{
  "arch": "tdnn",
  "model": "sound classifier",
  "dataset": "acted Russian speech (Dusha)",
  "train_examples": 26041,
  "gain_aug_db": 6,
  "n_mels": 40,
  "hop_length": 160,
  "input": "log_mel",
  "spec_augment": false,
  "win_length": 512,
  "targets": ["emotion"],
  "num_classes": 4,
  "norm": "batchnorm",
  "hidden_act": "silu",
  "depths": [12],
  "kernel_size": 5,
  "stem": "single",
  "widths": [320],
  "loss": "cross_entropy",
  "init": "torch_default",
  "optimizer": "normuon",
  "muon_scale": "original",
  "learning_rate": 0.01,
  "momentum": 0.95,
  "nesterov": false,
  "orthogonalizer": "polar_express",
  "adamw_lr_other_params": 0.0017,
  "max_grad_norm": 5.0,
  "sam_rho": 0.1,
  "max_steps": 5100,
  "batch_size": 256,
  "epochs": 50.1,
  "lr_schedule": "cosine",
  "final_lr_fraction": 0.01,
  "warmup_steps": 250,
  "weight_decay": 0.1,
  "adamw_weight_decay_other_params": 0.05
}
Rows from block 6, named by matrix and row number. Each number is 500 + 50 x the weight over the matrix's rms, rounded and kept within 0 to 999. All counts start at 0. Numbers have three digits each.
# conv: width-5 conv (model.blocks.6.conv.weight, 320x320x5), inputs 64-79, a 5 kernel for each
conv.84:512549505452478434477541505452530524512569537478488513535464481562602524489492504520555462519451473515579456459466459445484555488457516531471453481599465495469516517570546465469514480463517476519465526504483510519488486511508460426442461541
conv.85:471558567526481494514514582492441517475486499622518450405549535526481485609473532680581473478478542530549398405455503438493506623528421581416419485371428476453435496554564460374482531413433491557456531573537532528522488469438445538552463508
conv.86:523451496514474434487523471480518439475504530471573612583549494446498457437489550551545459499444403427462481464460430446567457515503460363487511500424514518540506543479525556530535463471499545539514509486416446471484517503555509449405447420
conv.87:530533525488514493519548507521472482525587566418466471483544575509494398420551469489523527431500495565556401538606573548523518540531493500562582576538640543464510515552524441486489469504450503485516438490538451565562520509404547519554537465
conv.88:532480522501479446524568464479503554531446475608462419479478487586477395509452501423488645631581467460473451494517496452528548511443512599471447486594477497605547487485444479485553536456450534502442519561522570469427466527529553473503548529
conv.89:489418505486544391455548542454478483517548489638552542483477446515556625580514523573550486409480454448469555566560498493471645643540507468478489511497531513437462423501500480543433568567465476487519521541529550494540505467469471448470480479
conv.90:421428563599559582508456487478355460475511516504613515482411536575452458501453511523533534539514489474450534433450445518453471544556531461559527581552579479415516532518467421499422440418414458499570596568488445519617542464407525483436450489
conv.91:497480468495563531528496450536497529505477480480530537517576487527451476470494494488505454538497462505527514496516518496520467525516531508452423486530520530447483500478388447550516454525559526511523538480528628510521521522568490524580461343
conv.92:578599551476441548544518453444410434529470534499409516546655577542547512520497443487486453554501447561599564473449453481462489557476514451467396401554467544509493553503420397463579445516510529522522452393432408611564506502518490511564516531
conv.93:486493481462482556521509556609475478524474495536581500433441498495494533537513471488554523497498588522500434467514546549499489455463574457493577538393520510511524425510449493559514522555549503508576531498514486569528472521551518534543484475
conv.94:431469416502579461439398401460456538546433509460516476460552473507577490526494565544469519493411472642602566601531491420487484520471482505435488624591624575550537521608558428472486455493521483448476514526412424579505477465472458430472498472
conv.95:453476464476455484538556523516513477447483510574543548479412443400382379493506466385423493494479501477463439470513472497509455445523490471539512448460434445480532552502411401471479427444406481539512533505491498544521518488425511530537483498
conv.96:413449471503400527567492455467504512461476578511557527498419481448406470445584469561562443533492450359415394431523579558466470422491592491584532532508596584491464498459458517504486541513482457447486595609525451443515491484490504439443444458
conv.97:427513453471558426445465484526515394477513533610562527507562499518551527496422515521512417431465499423432561509477489480440467499490406603465478441531469530518534539590548483483465434459445430458433503448438589510493463493523566542478538508
conv.98:457600550453504414462482426484463574608515436666572444442459597550540492514445476443530506542534538529542467441476451472493488492484495502601627503480501568565470511590590521471469567548500548577518487534507514574546513497436536484451515558
conv.99:520539456388402489469475564588514511497532577542554484450425537484548626559495464445448504558558565566512500527483472482514431527530488403539506510571506524538470541464476571619575508460409500589500501562498413455568597491494461537555520479
conv.100:481485415457469440477555547528515501549456398478446541567463493487484476405453467485472549457593538461425493479409465477525516560534504571609585425512497495598532527455469488527544476447486487527543490459441508500545547588529465496464489593
conv.101:506518459467453532579470485540465506487490515510494506599519500497516544497528559558494369569605520443523557489483506480496577445465489494473479415534431507588510497447470503520518486506513476439358429498566523464450388400524566516463446503
conv.102:503557403489463475564533513475490507463528619574546484508543574587443490667550676484368448450547495536557469489555519416437497547552506547519507463501494542602509438551491492455452473509525509509467499514512501558496504498528512564507456518
conv.103:494529478509463497522453438444482457520572510490530513455545435425534597573484598538482528482475576492449441521488438403536572603509482389455501466447484495564535490464522474482505485590585554471447541583532522447490607496485573556520483504
conv.104:533547528481459498398389506481511508528443488465470429510514546586543531503442454476493478488440500472459473538499584606490567472458467542499480466427489488468482521451485455442490562510512454364513486507482395495572601534524499502571557553
conv.105:552530415464485504460481419398467441483460442567500432444534491541548455450471468512575507428477508482543541529520578562483555475410534561451448497479551513503514414512527511547610500448502542542434569545453525472521491475458536486454454471
conv.106:543481523498446513507466437534406441467390515460572541479439409479506463423481481384575568493505459461445442530506500543501503451450462612608470442435426471494463434534490571579496498477498536527523424439510533548591519475448537551509491477
conv.107:493544557491444520577552527523454469458460536431444458473452500496480502535474451418407466453423485475497485434486570529514549493494626527375439557559500428452598573545486474450444505534506503480436493506521540481443559480424478505450514582
conv.108:530502464516470565567510453459491557495494530510525538456403575530492532557498492475454491649520532499413490449475453524576517481474426402466492495433478511527553522448421424467396586500481481554511609501517542462467478542442549626541428535
conv.109:557589461473428468509452548602424499520587579534522458474469384470574532415442494465514463468484474526573495578515466499580600466474470417426487440460502491486541518451486501442444431498537568478576539461493475573568487511453498458530510456
conv.110:468474487447453511601564520495517479522601517502448495419408552488518555479450497493436516553420552562554550502481466441511494520520581480555559560559433522519547603476497537480451518475462438487570549540467428594541488471506597520587551519
conv.111:460542554497479462513535531511597525491521548467462455505425560572483442434474507468480471486444467557601494554523465467443434469459503448389407428489478408424504611448483496518497479491466522510475494559513448518417446561557441490534485441
conv.112:442527543503537511442379464521403493522511593508459490423493531508450467499495492507591542431500501435503403478485481401415496512517523517562512501533484483546513487542427487470496499473512502500494473447408508469491509539531580553502480456
conv.113:419522606421404400476608535416528505506490499522566594559584460512511472419597608496434452490428387501559546478452537560470428395379520516474460430447460456469514640572536505522528467496640628497441450490452495479546509461414564571472487488
conv.114:508484447474471485512537473571483464466494482568488443456414475509560471410559394454592520422480525467485518519458505478486524521510520404533618497473480420428533506586470454406419498417428565483464549500456505507503506524524377461523529560
conv.115:459523513553562460551459500509534456442501519471477500426457415420577527405492456406546509488519497472475677485402449447466581621502415563543485441505442501494443528537544497487591447555597504471421452482552560629467444497532494539545546488
conv.116:499445478475549518468515485508530509446478523522483532477516533521551477469481435497488490436527530380459476474470485502421422523540581473503486508552536481456429477489452474505532539437437495532459488612582488520456429473579508518479466487
conv.117:555467447530491516433427460512524623513441449476531468423435421476595548577550522453505553482509574520519503499574524424462497533485515493449461472474513570479389468467496553519441504572546499511574478530519549591502441507612415391510508444
conv.118:455477480533469502464386492570540520499448473626580441473457520432483550501468584473461506538532471489477419445514451505466544529550499520458435558487474409487593536519447474512567555539489580525559542541524494594492501518467520456409489526
conv.119:475484608521353465480452377414512472525539518557468446471516436459530505449456549607577544469498498517435510499526548588557473436497436450472564501487441479503521481467474486434533484523532499532543592466442419425487588447462481488522561465
conv.120:508609630512447444497475510543551518470461518603556490464551482458490441472445486519559450492451463483525434414460496489501517523514531472388479485463462435464498611509475478434473597562539481491538501517526505485400425537519502501504548594
conv.121:522430428475483467426511506384523489487477430478481481442509447431503544577350525520415421537454586495489471513574601551483584484394484672567475439426452490427492527503533465490518528471462553513505413404451386501470440472465537492518484453
conv.122:456431448557601445438504513582521453454493526606560443483477487541494493384522512472479478458395401508557450498558476470494558511456499499489514482560537518480518536478466441427459531494461556605529462443573518393473566573495449428481572557
conv.123:583607547418479508507491449474450472502486491454457504574537431524477424451541556435416477513483445575572479433499568531509416394414534449456521614581536458514563564524419517496480520487459443495499561560453441473549567461468531489436435490
conv.124:494416547544521496526439477448523512466505546477475486510561380501558580481589546526502465500553474502468457488524442469549422446518510528512465447487486539518508477544504538570534456409446442395553487502516503404428427460446457525499485440
conv.125:415444436524541471440439503599495529554508380559435451533579480536513471623510484502534621465447480527517445555516473505438495444450442498516503539544464421455513593677542388396450599452443513506501540467444473564433437459449504502503470464
conv.126:477556556443445589534529535541535473486461454571545509471512503475465419412533518496514510431476468474534463492520517485444486457407431471499482523559432387421409491492528500486493468515583569537491504474476551474451434389469437420446479462
conv.127:554538529514464519560536535530389400472476439485516536547615457451428484541482497429410471518574636498466456489488466434527536476530514445444499492397515522494499522486535541510468489472493509463449534610549492470460574586501521474470539518
conv.128:520467505454465459429522520465515462522475451371499523553505601435467534607467377540632529484460495536512486527541536548546557474511543533504585538459492531620497510500425444548507484518505479490423519578508513475538476528500475521459505538
conv.129:496389443496581528467501482486507462440463525579521507575613599583524453485536500539533590505465469483476495471430434487470460395545517478391448530616556552541535559515542485436534495514473470460542469435485499520549489583646511535562532455
conv.130:555489518528477505458458511662435485516523506483464482542571385408424567521514437415410409518448495550487561527441455457586565496468412483538532524452442396444516532493519541546463445478466499528446488505604569469478476542518462448465452430
conv.131:563512440411489558479454451489611478378511506512506505451521561527454472484477469512506598428493503488515494454511533491466477490486522473458420413484536514533531490516489524581563528510487488483502489496481422465454430482497405492507523575
conv.132:456535482524474479529617457509504477516470504548528476555448592574518471492509543570505522529538510505522463548491512505530399435462566475504564556447480485488463488489404528513402602553539511485419481562524480488467507506549438478485392415
conv.133:514412423474499487388416486437505492534567622515482482432482491468508493444493513505502558502528494525578480466481530592543498433476490581539478518525464417412409554555534541564496497429497447440499496447459445534442463531440468507568465458
conv.134:504498437478454541501464481363539529564570479498466477510538425466597516476533472445530538502483458477456580474493572528521476519511510514467462471433523522491516463452456443544573394561578475489508524510480515458505478519567562553506511452
conv.135:459552490527545596608581577516582535504543456487487451451554575504485452471521518496561553581474466459452427515519521471546537448424463419481530578537553541445452488522435474466514549524490462496362506590600567482457523629523478485587493483
conv.136:561472383446481488484523497471480609534497443505516564492410458473514551546569482417489528524556503538494556503493569561491536499415447454548552489445441529528461483468474492508524514500465455564534485410499530600564495538426454535512542513
conv.137:506423538556519457532531593571516490484541536382467475550509512472457504484476512464556541393423471440499542527492499492438523462443451499484504492504486506585564515550578497429438531609572481547446435450481464511469489470538500445503453427
conv.138:492437490570539504463402433526441422467498445562545476486528610521409419438477452498494549489397436491585549549522565560491447490486620517532546474519594518464520511457491480498583505486485542478531523522544496445383487500593523532506437422
conv.139:467423448449451512399446627481417556492525550514446477474527477574456546569488541455461610538618497453463542465449422532511527534479518490547567576453556545523534533411434468593614467536559515376505481468425474453455547566589529460564551482
conv.140:363478445485471489440474454425491510546492400459424526597578474485509547564354514565548496505496491521521462505493590545561461449454512577504498489487569478482556500563533463476564515473468400479471517520495411492481474542529438449455494526
conv.141:524561451480542446460549560507473460441438436451570622578460541550495462447529510538521486409427442492536593522503457500500558512545497498456408399486539502506519456432482567562524575491505480466495476507563576449506530566564496522564565569
conv.142:461337477567495462484497512593490447476444536508611554486529485495493489544490425455549486498516548565447462469530506425542491544549491505408569543468464494493501456402459529491576554487391488485503423479529519457446518568539447500554560662
conv.143:468472506522433486457507426497502494505584575550470519554508526494530578620549482453490532460467504447525583532476481407465434462460544476442450492502402469536557489527473498533485555574618545474400523567595557477509498519444500467432516547
conv.144:470550472486604418412447510569467549478487542485544489510555489458390498580444470564604537444454463424451425414471500554478483421543629477566563452503463458518440477498512505512477571551541533453484509470497479596557523464469450413460461426
conv.145:462464522565481509474565487476485461491485565518556589569434436451492484579496447401448534558570430426448551500510532570500509416435461504513523467465491467541483522534482560607527452483513488521480407498511420594399469566495471470519516438
conv.146:495478579533491391462563503507472469527528530485422503512581442467492583471530436461452439433476547494499539626542512518501475459463487579500457466473522515578530454551446463473471563413474562593468471416512561453519520512481376439519445401
conv.147:549566425367434489504522539580498530538504551517570509552442522548443491571485482490513512546532527467434445518472465462481503496508477509603442478556398405508516483480501528531494464476520436419420462388442556470505560515484590485464452497
conv.148:510525566455509421511531413472499445532518478540463439430477541501471452453439554560500545469501454514589529534515464438486469477554607560520528507555498493529603473571497557550490466467440502475521519566484427520549587565532549512579638592
conv.149:472452458435516540546485460503420497481513492462419496557525479507517491468428432525542577508474577566555458528519548568433421463515525494435451456540418476526518539535543525522473415464582613624574542567528515530512523514504509526483477503
conv.150:529471468497514504526447524484529618475567554416479568542505442494422412546513565528514415499541510481436410458512536514483466482541530519500478491535465460456549442543536471435490534586586485408489535534487507484458444510469476542507370472
conv.151:475500579578582568563513504371546583590510442490527530526518556561517449535573545500501558471464488524466483517541502466552481429464463506445517470455561522436425474465538477464496472521523450516479439473538553525458477432407422518543557499
conv.152:531571498428529435442481475467473417429474503559510611581434544503559573609477569638542511508507417403473454525543479411428509514474546553571620538476478548544519477545510454498509480547526504509429461489491466535475515450566418433393427524
conv.153:538532477526515451463506541498574581468494508515560573570518503521497490470532523502488510459473450437402446470499440429449543536503491485461434454420465499551548532469628561477436615613559519536542455433484521600572538548534546437472457369
conv.154:557560492450474461463529574528420515583513373499506503490576518476461483487535510491456429479425457476471483472494511575472465511513529454636497416501470521512510521460468505515556412450451512583497490583513535515455475514564550435479520540
conv.155:472452445414390521559521546524446396492574574472446490529536435479408501572383437508460431478574600527499466510547478503439468466459431469483542515484438421457524465554520456481458530511474464550534441450443422579536482449417462545558485528
conv.156:425464553536562500527518585521471435508481492568419484539535560490512472424525554497452515550503463455461455440398472528487488547516422491448441492550447434475512474513504554615536638570556555507519502507492477476504500455627503467557562624