A small sound classifier, trained from scratch.
Model: 3.73M parameters, arch tdnn, norm batchnorm, widths [320].
Data: trained on acted Russian speech (Dusha), 26041 training examples, 50.1 epochs.
Rows from block 6 of a small sound classifier, named by matrix and row number. Each number is 200 + 30 x the weight over its row's rms, rounded and kept within 0 to 999. All counts start at 0.
Before each channel's rows are labels from the 100 clips, of 14848, where the channel reaches its highest value: "loudest band" is the band of the loudest frequency at the time of the peak. Only what is clearly more common there than usual is listed. The data: acted Russian speech (Dusha).
# conv: width-5 conv (model.blocks.6.conv.weight, 320x320x5, each kernel summed), inputs 0-45

loudest band: 4000 to 8000 Hz
conv.161,270,181,149,167,250,271,183,193,168,242,227,224,200,260,195,154,245,201,198,210,252,236,220,249,206,243,169,143,200,204,126,233,216,225,243,203,177,200,191,233,171,210,237,210,213,194

loudest band: 250 to 500 Hz
conv.190,200,208,196,210,213,226,171,167,119,204,165,222,223,144,235,159,194,199,203,169,149,189,220,243,182,190,162,214,186,168,186,105,265,200,151,128,224,198,130,175,206,226,218,219,175,194

loudest band: 500 to 1000 Hz
conv.71,106,225,179,228,242,199,233,164,189,189,161,161,146,176,246,178,206,232,180,195,150,222,216,176,264,205,192,233,233,223,193,203,149,183,254,222,243,190,216,225,198,195,205,165,202,230

loudest band: 250 to 500 Hz
conv.59,224,145,189,224,140,170,198,175,254,185,206,236,204,212,179,170,195,170,275,214,277,204,165,133,208,243,250,222,187,210,210,237,182,224,189,172,200,181,215,230,150,188,227,163,181,180

loudest band: 250 to 500 Hz
conv.243,227,150,204,184,191,183,190,199,210,202,220,147,203,195,131,186,186,154,213,167,177,201,178,199,193,154,202,185,209,196,197,230,236,185,223,161,198,180,189,219,200,189,170,199,196,177

loudest band: 500 to 1000 Hz
conv.113,155,155,228,244,263,248,193,208,166,243,216,238,202,176,182,169,203,169,129,202,214,188,194,128,188,169,164,229,215,148,232,219,173,174,192,144,245,177,176,233,178,191,179,171,239,195

loudest band: 500 to 1000 Hz
conv.210,140,205,155,174,170,198,152,221,182,208,181,172,205,197,170,222,193,224,239,208,146,209,157,191,230,178,258,181,252,235,205,166,205,214,198,160,192,158,199,201,243,264,152,198,241,184

loudest band: 500 to 1000 Hz
conv.223,180,205,235,103,209,190,179,204,216,227,245,192,166,209,175,175,162,246,199,157,194,201,130,209,224,213,239,173,218,138,216,145,164,196,228,191,204,155,210,212,186,204,192,184,164,154

loudest band: 250 to 500 Hz
conv.258,195,184,194,168,170,197,178,182,156,213,216,215,169,199,143,207,180,158,200,174,141,203,169,195,117,226,172,193,173,227,222,220,205,173,210,175,211,202,232,216,184,245,177,216,160,220

loudest band: 4000 to 8000 Hz
conv.248,236,192,249,206,173,138,174,216,186,188,161,180,201,180,244,208,187,189,214,147,192,142,215,192,156,156,124,187,215,174,213,138,226,180,197,145,258,230,211,216,228,151,172,236,164,219

loudest band: 500 to 1000 Hz
conv.198,200,219,169,156,165,205,203,173,198,188,199,172,195,205,237,173,195,140,230,265,166,186,187,187,231,246,212,199,241,227,202,171,161,184,203,176,254,210,178,170,155,206,217,217,178,164

loudest band: 500 to 1000 Hz
conv.306,151,144,214,151,186,147,201,195,199,196,236,183,175,176,150,234,126,188,189,147,176,166,199,225,249,186,229,140,214,182,257,185,165,171,151,245,174,202,239,262,216,184,198,197,159,192

loudest band: 250 to 500 Hz
conv.37,202,208,172,258,173,244,206,193,163,174,176,214,191,214,171,178,219,174,220,210,228,213,169,219,237,170,182,148,188,210,222,192,202,205,182,181,199,192,195,142,169,172,179,216,190,224

loudest band: 500 to 1000 Hz
conv.43,234,206,191,187,166,242,183,198,193,159,159,175,218,216,212,137,167,208,229,217,174,254,183,164,210,186,218,228,248,191,191,190,157,178,225,144,200,167,187,137,243,249,177,190,181,200

loudest band: 250 to 500 Hz
conv.103,195,238,176,206,163,237,255,230,192,130,187,222,229,272,211,166,203,201,233,239,162,181,198,196,132,224,178,173,205,153,165,179,237,155,216,191,201,220,186,206,194,162,182,228,156,196

loudest band: 250 to 500 Hz
conv.318,208,240,155,163,179,153,155,248,191,242,214,217,259,207,207,168,221,164,250,204,196,211,178,245,186,262,170,190,200,140,246,245,196,148,167,191,216,159,174,256,198,170,255,211,242,179

loudest band: 500 to 1000 Hz; 250 to 500 Hz
conv.134,186,250,123,208,142,188,228,161,267,235,186,170,218,213,180,222,179,243,185,171,220,205,140,155,201,199,192,218,217,150,190,174,214,184,202,223,233,176,209,194,238,232,221,232,179,148

loudest band: 500 to 1000 Hz
conv.246,219,212,250,234,193,192,182,223,211,177,194,153,222,222,227,220,229,151,201,178,185,269,241,220,240,163,226,217,166,230,169,154,210,147,246,235,206,159,194,208,189,232,165,229,203,259

loudest band: 250 to 500 Hz; 500 to 1000 Hz
conv.77,257,220,157,193,199,238,251,163,269,185,173,206,220,233,158,197,189,217,169,239,171,195,240,161,229,215,175,190,239,185,231,172,209,203,238,222,194,172,177,188,193,222,214,198,197,214

loudest band: 250 to 500 Hz; 500 to 1000 Hz
conv.203,259,196,181,162,209,187,224,191,189,124,205,171,265,206,172,247,175,180,201,228,191,176,170,197,175,192,185,230,180,195,210,171,155,193,205,160,211,144,191,226,274,239,142,225,190,202

loudest band: 250 to 500 Hz
conv.54,203,226,213,220,187,214,152,220,150,165,217,203,229,166,170,246,150,179,226,212,142,182,231,191,171,169,137,159,214,169,178,234,188,184,201,192,211,171,178,185,186,166,208,178,196,173

loudest band: 500 to 1000 Hz
conv.109,174,179,189,204,180,162,224,230,169,191,179,219,215,187,186,261,223,241,155,219,217,211,168,226,211,210,215,166,145,194,203,179,195,170,235,189,184,227,159,263,231,153,219,210,176,185

loudest band: 500 to 1000 Hz
conv.176,226,217,216,161,210,206,146,214,160,205,211,151,239,149,228,164,133,159,171,199,239,221,200,201,174,167,166,199,170,208,226,159,178,182,207,168,183,253,156,230,160,134,228,177,167,215

loudest band: 500 to 1000 Hz
conv.250,176,200,134,177,220,204,164,196,176,213,216,173,173,210,201,232,191,213,225,232,187,217,236,212,200,187,185,192,203,187,191,171,225,166,255,237,183,204,213,196,170,159,217,223,216,231

loudest band: 250 to 500 Hz
conv.116,222,180,181,257,178,207,194,200,205,247,245,162,176,218,231,217,202,193,172,198,168,170,261,167,174,178,191,246,224,238,213,161,194,181,181,212,169,181,159,205,128,211,175,193,199,182

loudest band: 250 to 500 Hz
conv.19,175,196,194,183,272,169,210,185,183,239,210,173,226,171,202,223,214,216,228,187,163,168,212,163,237,170,175,247,165,159,126,189,155,167,156,227,177,186,182,155,128,213,205,183,206,199

loudest band: 500 to 1000 Hz
conv.261,194,203,228,170,182,212,157,198,176,231,196,175,166,245,186,156,193,160,286,212,184,131,127,172,242,236,170,237,199,245,217,235,168,238,165,217,213,165,245,187,173,223,187,166,209,182

loudest band: 250 to 500 Hz
conv.208,228,200,160,247,194,218,159,174,219,219,212,224,175,192,165,190,246,262,214,186,207,185,149,227,226,177,175,205,235,178,159,169,206,196,244,223,172,159,235,173,190,144,228,162,241,231

loudest band: 500 to 1000 Hz
conv.262,212,191,123,214,277,219,210,156,183,192,183,185,183,205,220,276,212,204,204,199,144,217,199,185,205,183,192,177,238,195,218,157,178,220,240,176,232,212,200,204,230,229,201,217,189,229

loudest band: 500 to 1000 Hz
conv.226,110,319,176,186,213,232,210,184,195,153,240,228,229,227,196,170,165,205,184,249,149,188,204,214,162,261,236,161,193,173,181,235,212,164,191,163,206,198,201,194,188,151,192,204,164,173

loudest band: 500 to 1000 Hz
conv.32,220,177,158,154,197,187,181,260,199,194,229,288,192,232,219,206,230,176,205,266,197,213,265,212,219,144,223,174,174,170,207,202,247,202,200,207,227,217,188,165,158,166,171,196,148,193

loudest band: 250 to 500 Hz
conv.207,181,148,216,203,177,226,188,196,160,225,215,213,199,256,234,251,190,197,211,171,237,169,209,302,174,216,147,155,217,141,213,225,239,169,155,159,210,166,184,166,165,155,178,194,146,184

loudest band: 250 to 500 Hz
conv.188,236,157,236,181,197,212,226,200,168,183,188,241,193,208,213,145,151,135,137,232,167,224,128,206,225,239,214,223,231,217,233,199,214,150,183,216,186,226,218,199,179,181,189,172,177,242

loudest band: 250 to 500 Hz
conv.155,192,244,123,163,177,202,206,266,184,204,191,197,169,157,205,205,199,134,200,160,162,203,195,175,188,220,261,170,195,200,137,257,215,202,210,213,196,182,170,185,190,219,136,138,228,189

loudest band: 500 to 1000 Hz
conv.272,159,174,180,225,149,235,132,144,222,211,246,264,190,205,197,172,201,177,156,224,168,204,225,195,222,250,180,164,150,225,165,196,232,196,207,207,267,166,241,182,154,185,204,195,233,191

loudest band: 250 to 500 Hz
conv.175,233,201,187,211,185,242,209,225,195,135,166,209,187,183,185,193,167,178,209,172,162,179,190,201,239,219,177,238,175,211,252,175,159,185,205,248,231,219,208,237,240,189,202,152,200,211

loudest band: 250 to 500 Hz
conv.154,209,129,199,267,187,200,178,176,192,198,247,214,171,192,191,226,221,150,197,187,190,165,232,239,212,192,143,225,160,207,235,166,235,224,191,219,145,182,175,187,155,146,176,157,218,193

loudest band: 500 to 1000 Hz
conv.150,232,227,118,209,168,248,158,176,189,217,227,179,173,211,222,199,201,156,170,172,178,241,281,166,236,228,171,198,214,229,203,162,227,211,184,203,170,196,175,214,161,149,204,202,193,198

loudest band: 250 to 500 Hz; 500 to 1000 Hz
conv.277,188,226,163,148,218,215,238,247,205,232,123,224,134,229,183,187,185,160,186,166,217,223,176,196,150,213,266,180,210,193,205,204,160,256,208,216,213,214,174,190,204,198,265,161,199,148

loudest band: 500 to 1000 Hz
conv.317,230,209,231,157,227,180,194,195,186,232,182,189,203,239,188,174,165,181,158,181,195,172,241,199,182,170,162,224,204,249,180,181,180,169,203,147,197,227,195,249,207,168,224,244,220,154

loudest band: 250 to 500 Hz
conv.118,203,187,170,195,228,222,182,149,208,205,198,174,168,177,138,208,170,244,196,219,210,146,168,244,171,195,198,165,230,195,206,145,226,194,247,218,215,157,190,223,238,116,208,212,204,211

loudest band: 250 to 500 Hz
conv.27,216,176,220,203,212,254,174,196,271,215,226,187,236,221,186,176,192,212,219,214,232,182,176,210,240,181,207,145,224,176,187,186,167,235,184,217,223,182,196,207,199,254,226,172,210,215

loudest band: 250 to 500 Hz
conv.160,197,203,187,169,212,216,214,183,204,206,172,199,217,169,181,190,219,278,166,235,184,174,231,207,160,248,206,204,227,229,228,192,222,199,196,206,223,187,182,258,140,171,222,219,154,271

loudest band: 250 to 500 Hz
conv.296,166,203,187,195,179,205,158,166,245,209,167,217,253,194,211,206,185,256,222,137,177,201,179,260,202,199,256,222,261,199,165,120,138,191,217,218,169,191,165,228,182,190,173,248,223,221

loudest band: 4000 to 8000 Hz
conv.170,170,158,220,191,204,208,195,225,170,167,158,211,188,134,208,206,163,219,194,144,188,183,173,202,168,247,278,170,203,184,203,198,239,166,218,155,178,183,161,194,230,212,222,156,218,220

loudest band: 250 to 500 Hz; 500 to 1000 Hz
conv.108,191,236,179,180,201,202,188,165,149,251,195,210,174,237,214,171,138,204,188,191,199,173,145,165,197,216,213,170,247,183,209,236,171,206,191,155,223,220,197,219,241,207,235,241,217,138

loudest band: 250 to 500 Hz
conv.302,213,158,246,207,186,218,167,184,257,166,192,191,182,244,140,152,200,156,217,203,233,161,156,208,165,201,157,248,216,224,196,180,225,170,202,277,219,157,173,159,167,228,210,158,234,203

loudest band: 250 to 500 Hz
conv.127,176,208,211,188,226,192,202,155,190,183,249,203,237,243,176,203,199,221,170,171,197,191,223,227,219,209,257,240,187,189,220,176,168,156,169,190,207,200,188,264,182,173,163,207,132,184

loudest band: 500 to 1000 Hz
conv.224,175,204,215,211,219,195,156,167,194,187,212,223,214,172,189,221,164,171,166,207,176,194,240,196,238,166,156,271,255,185,199,103,162,211,180,152,162,160,151,188,208,130,214,238,202,149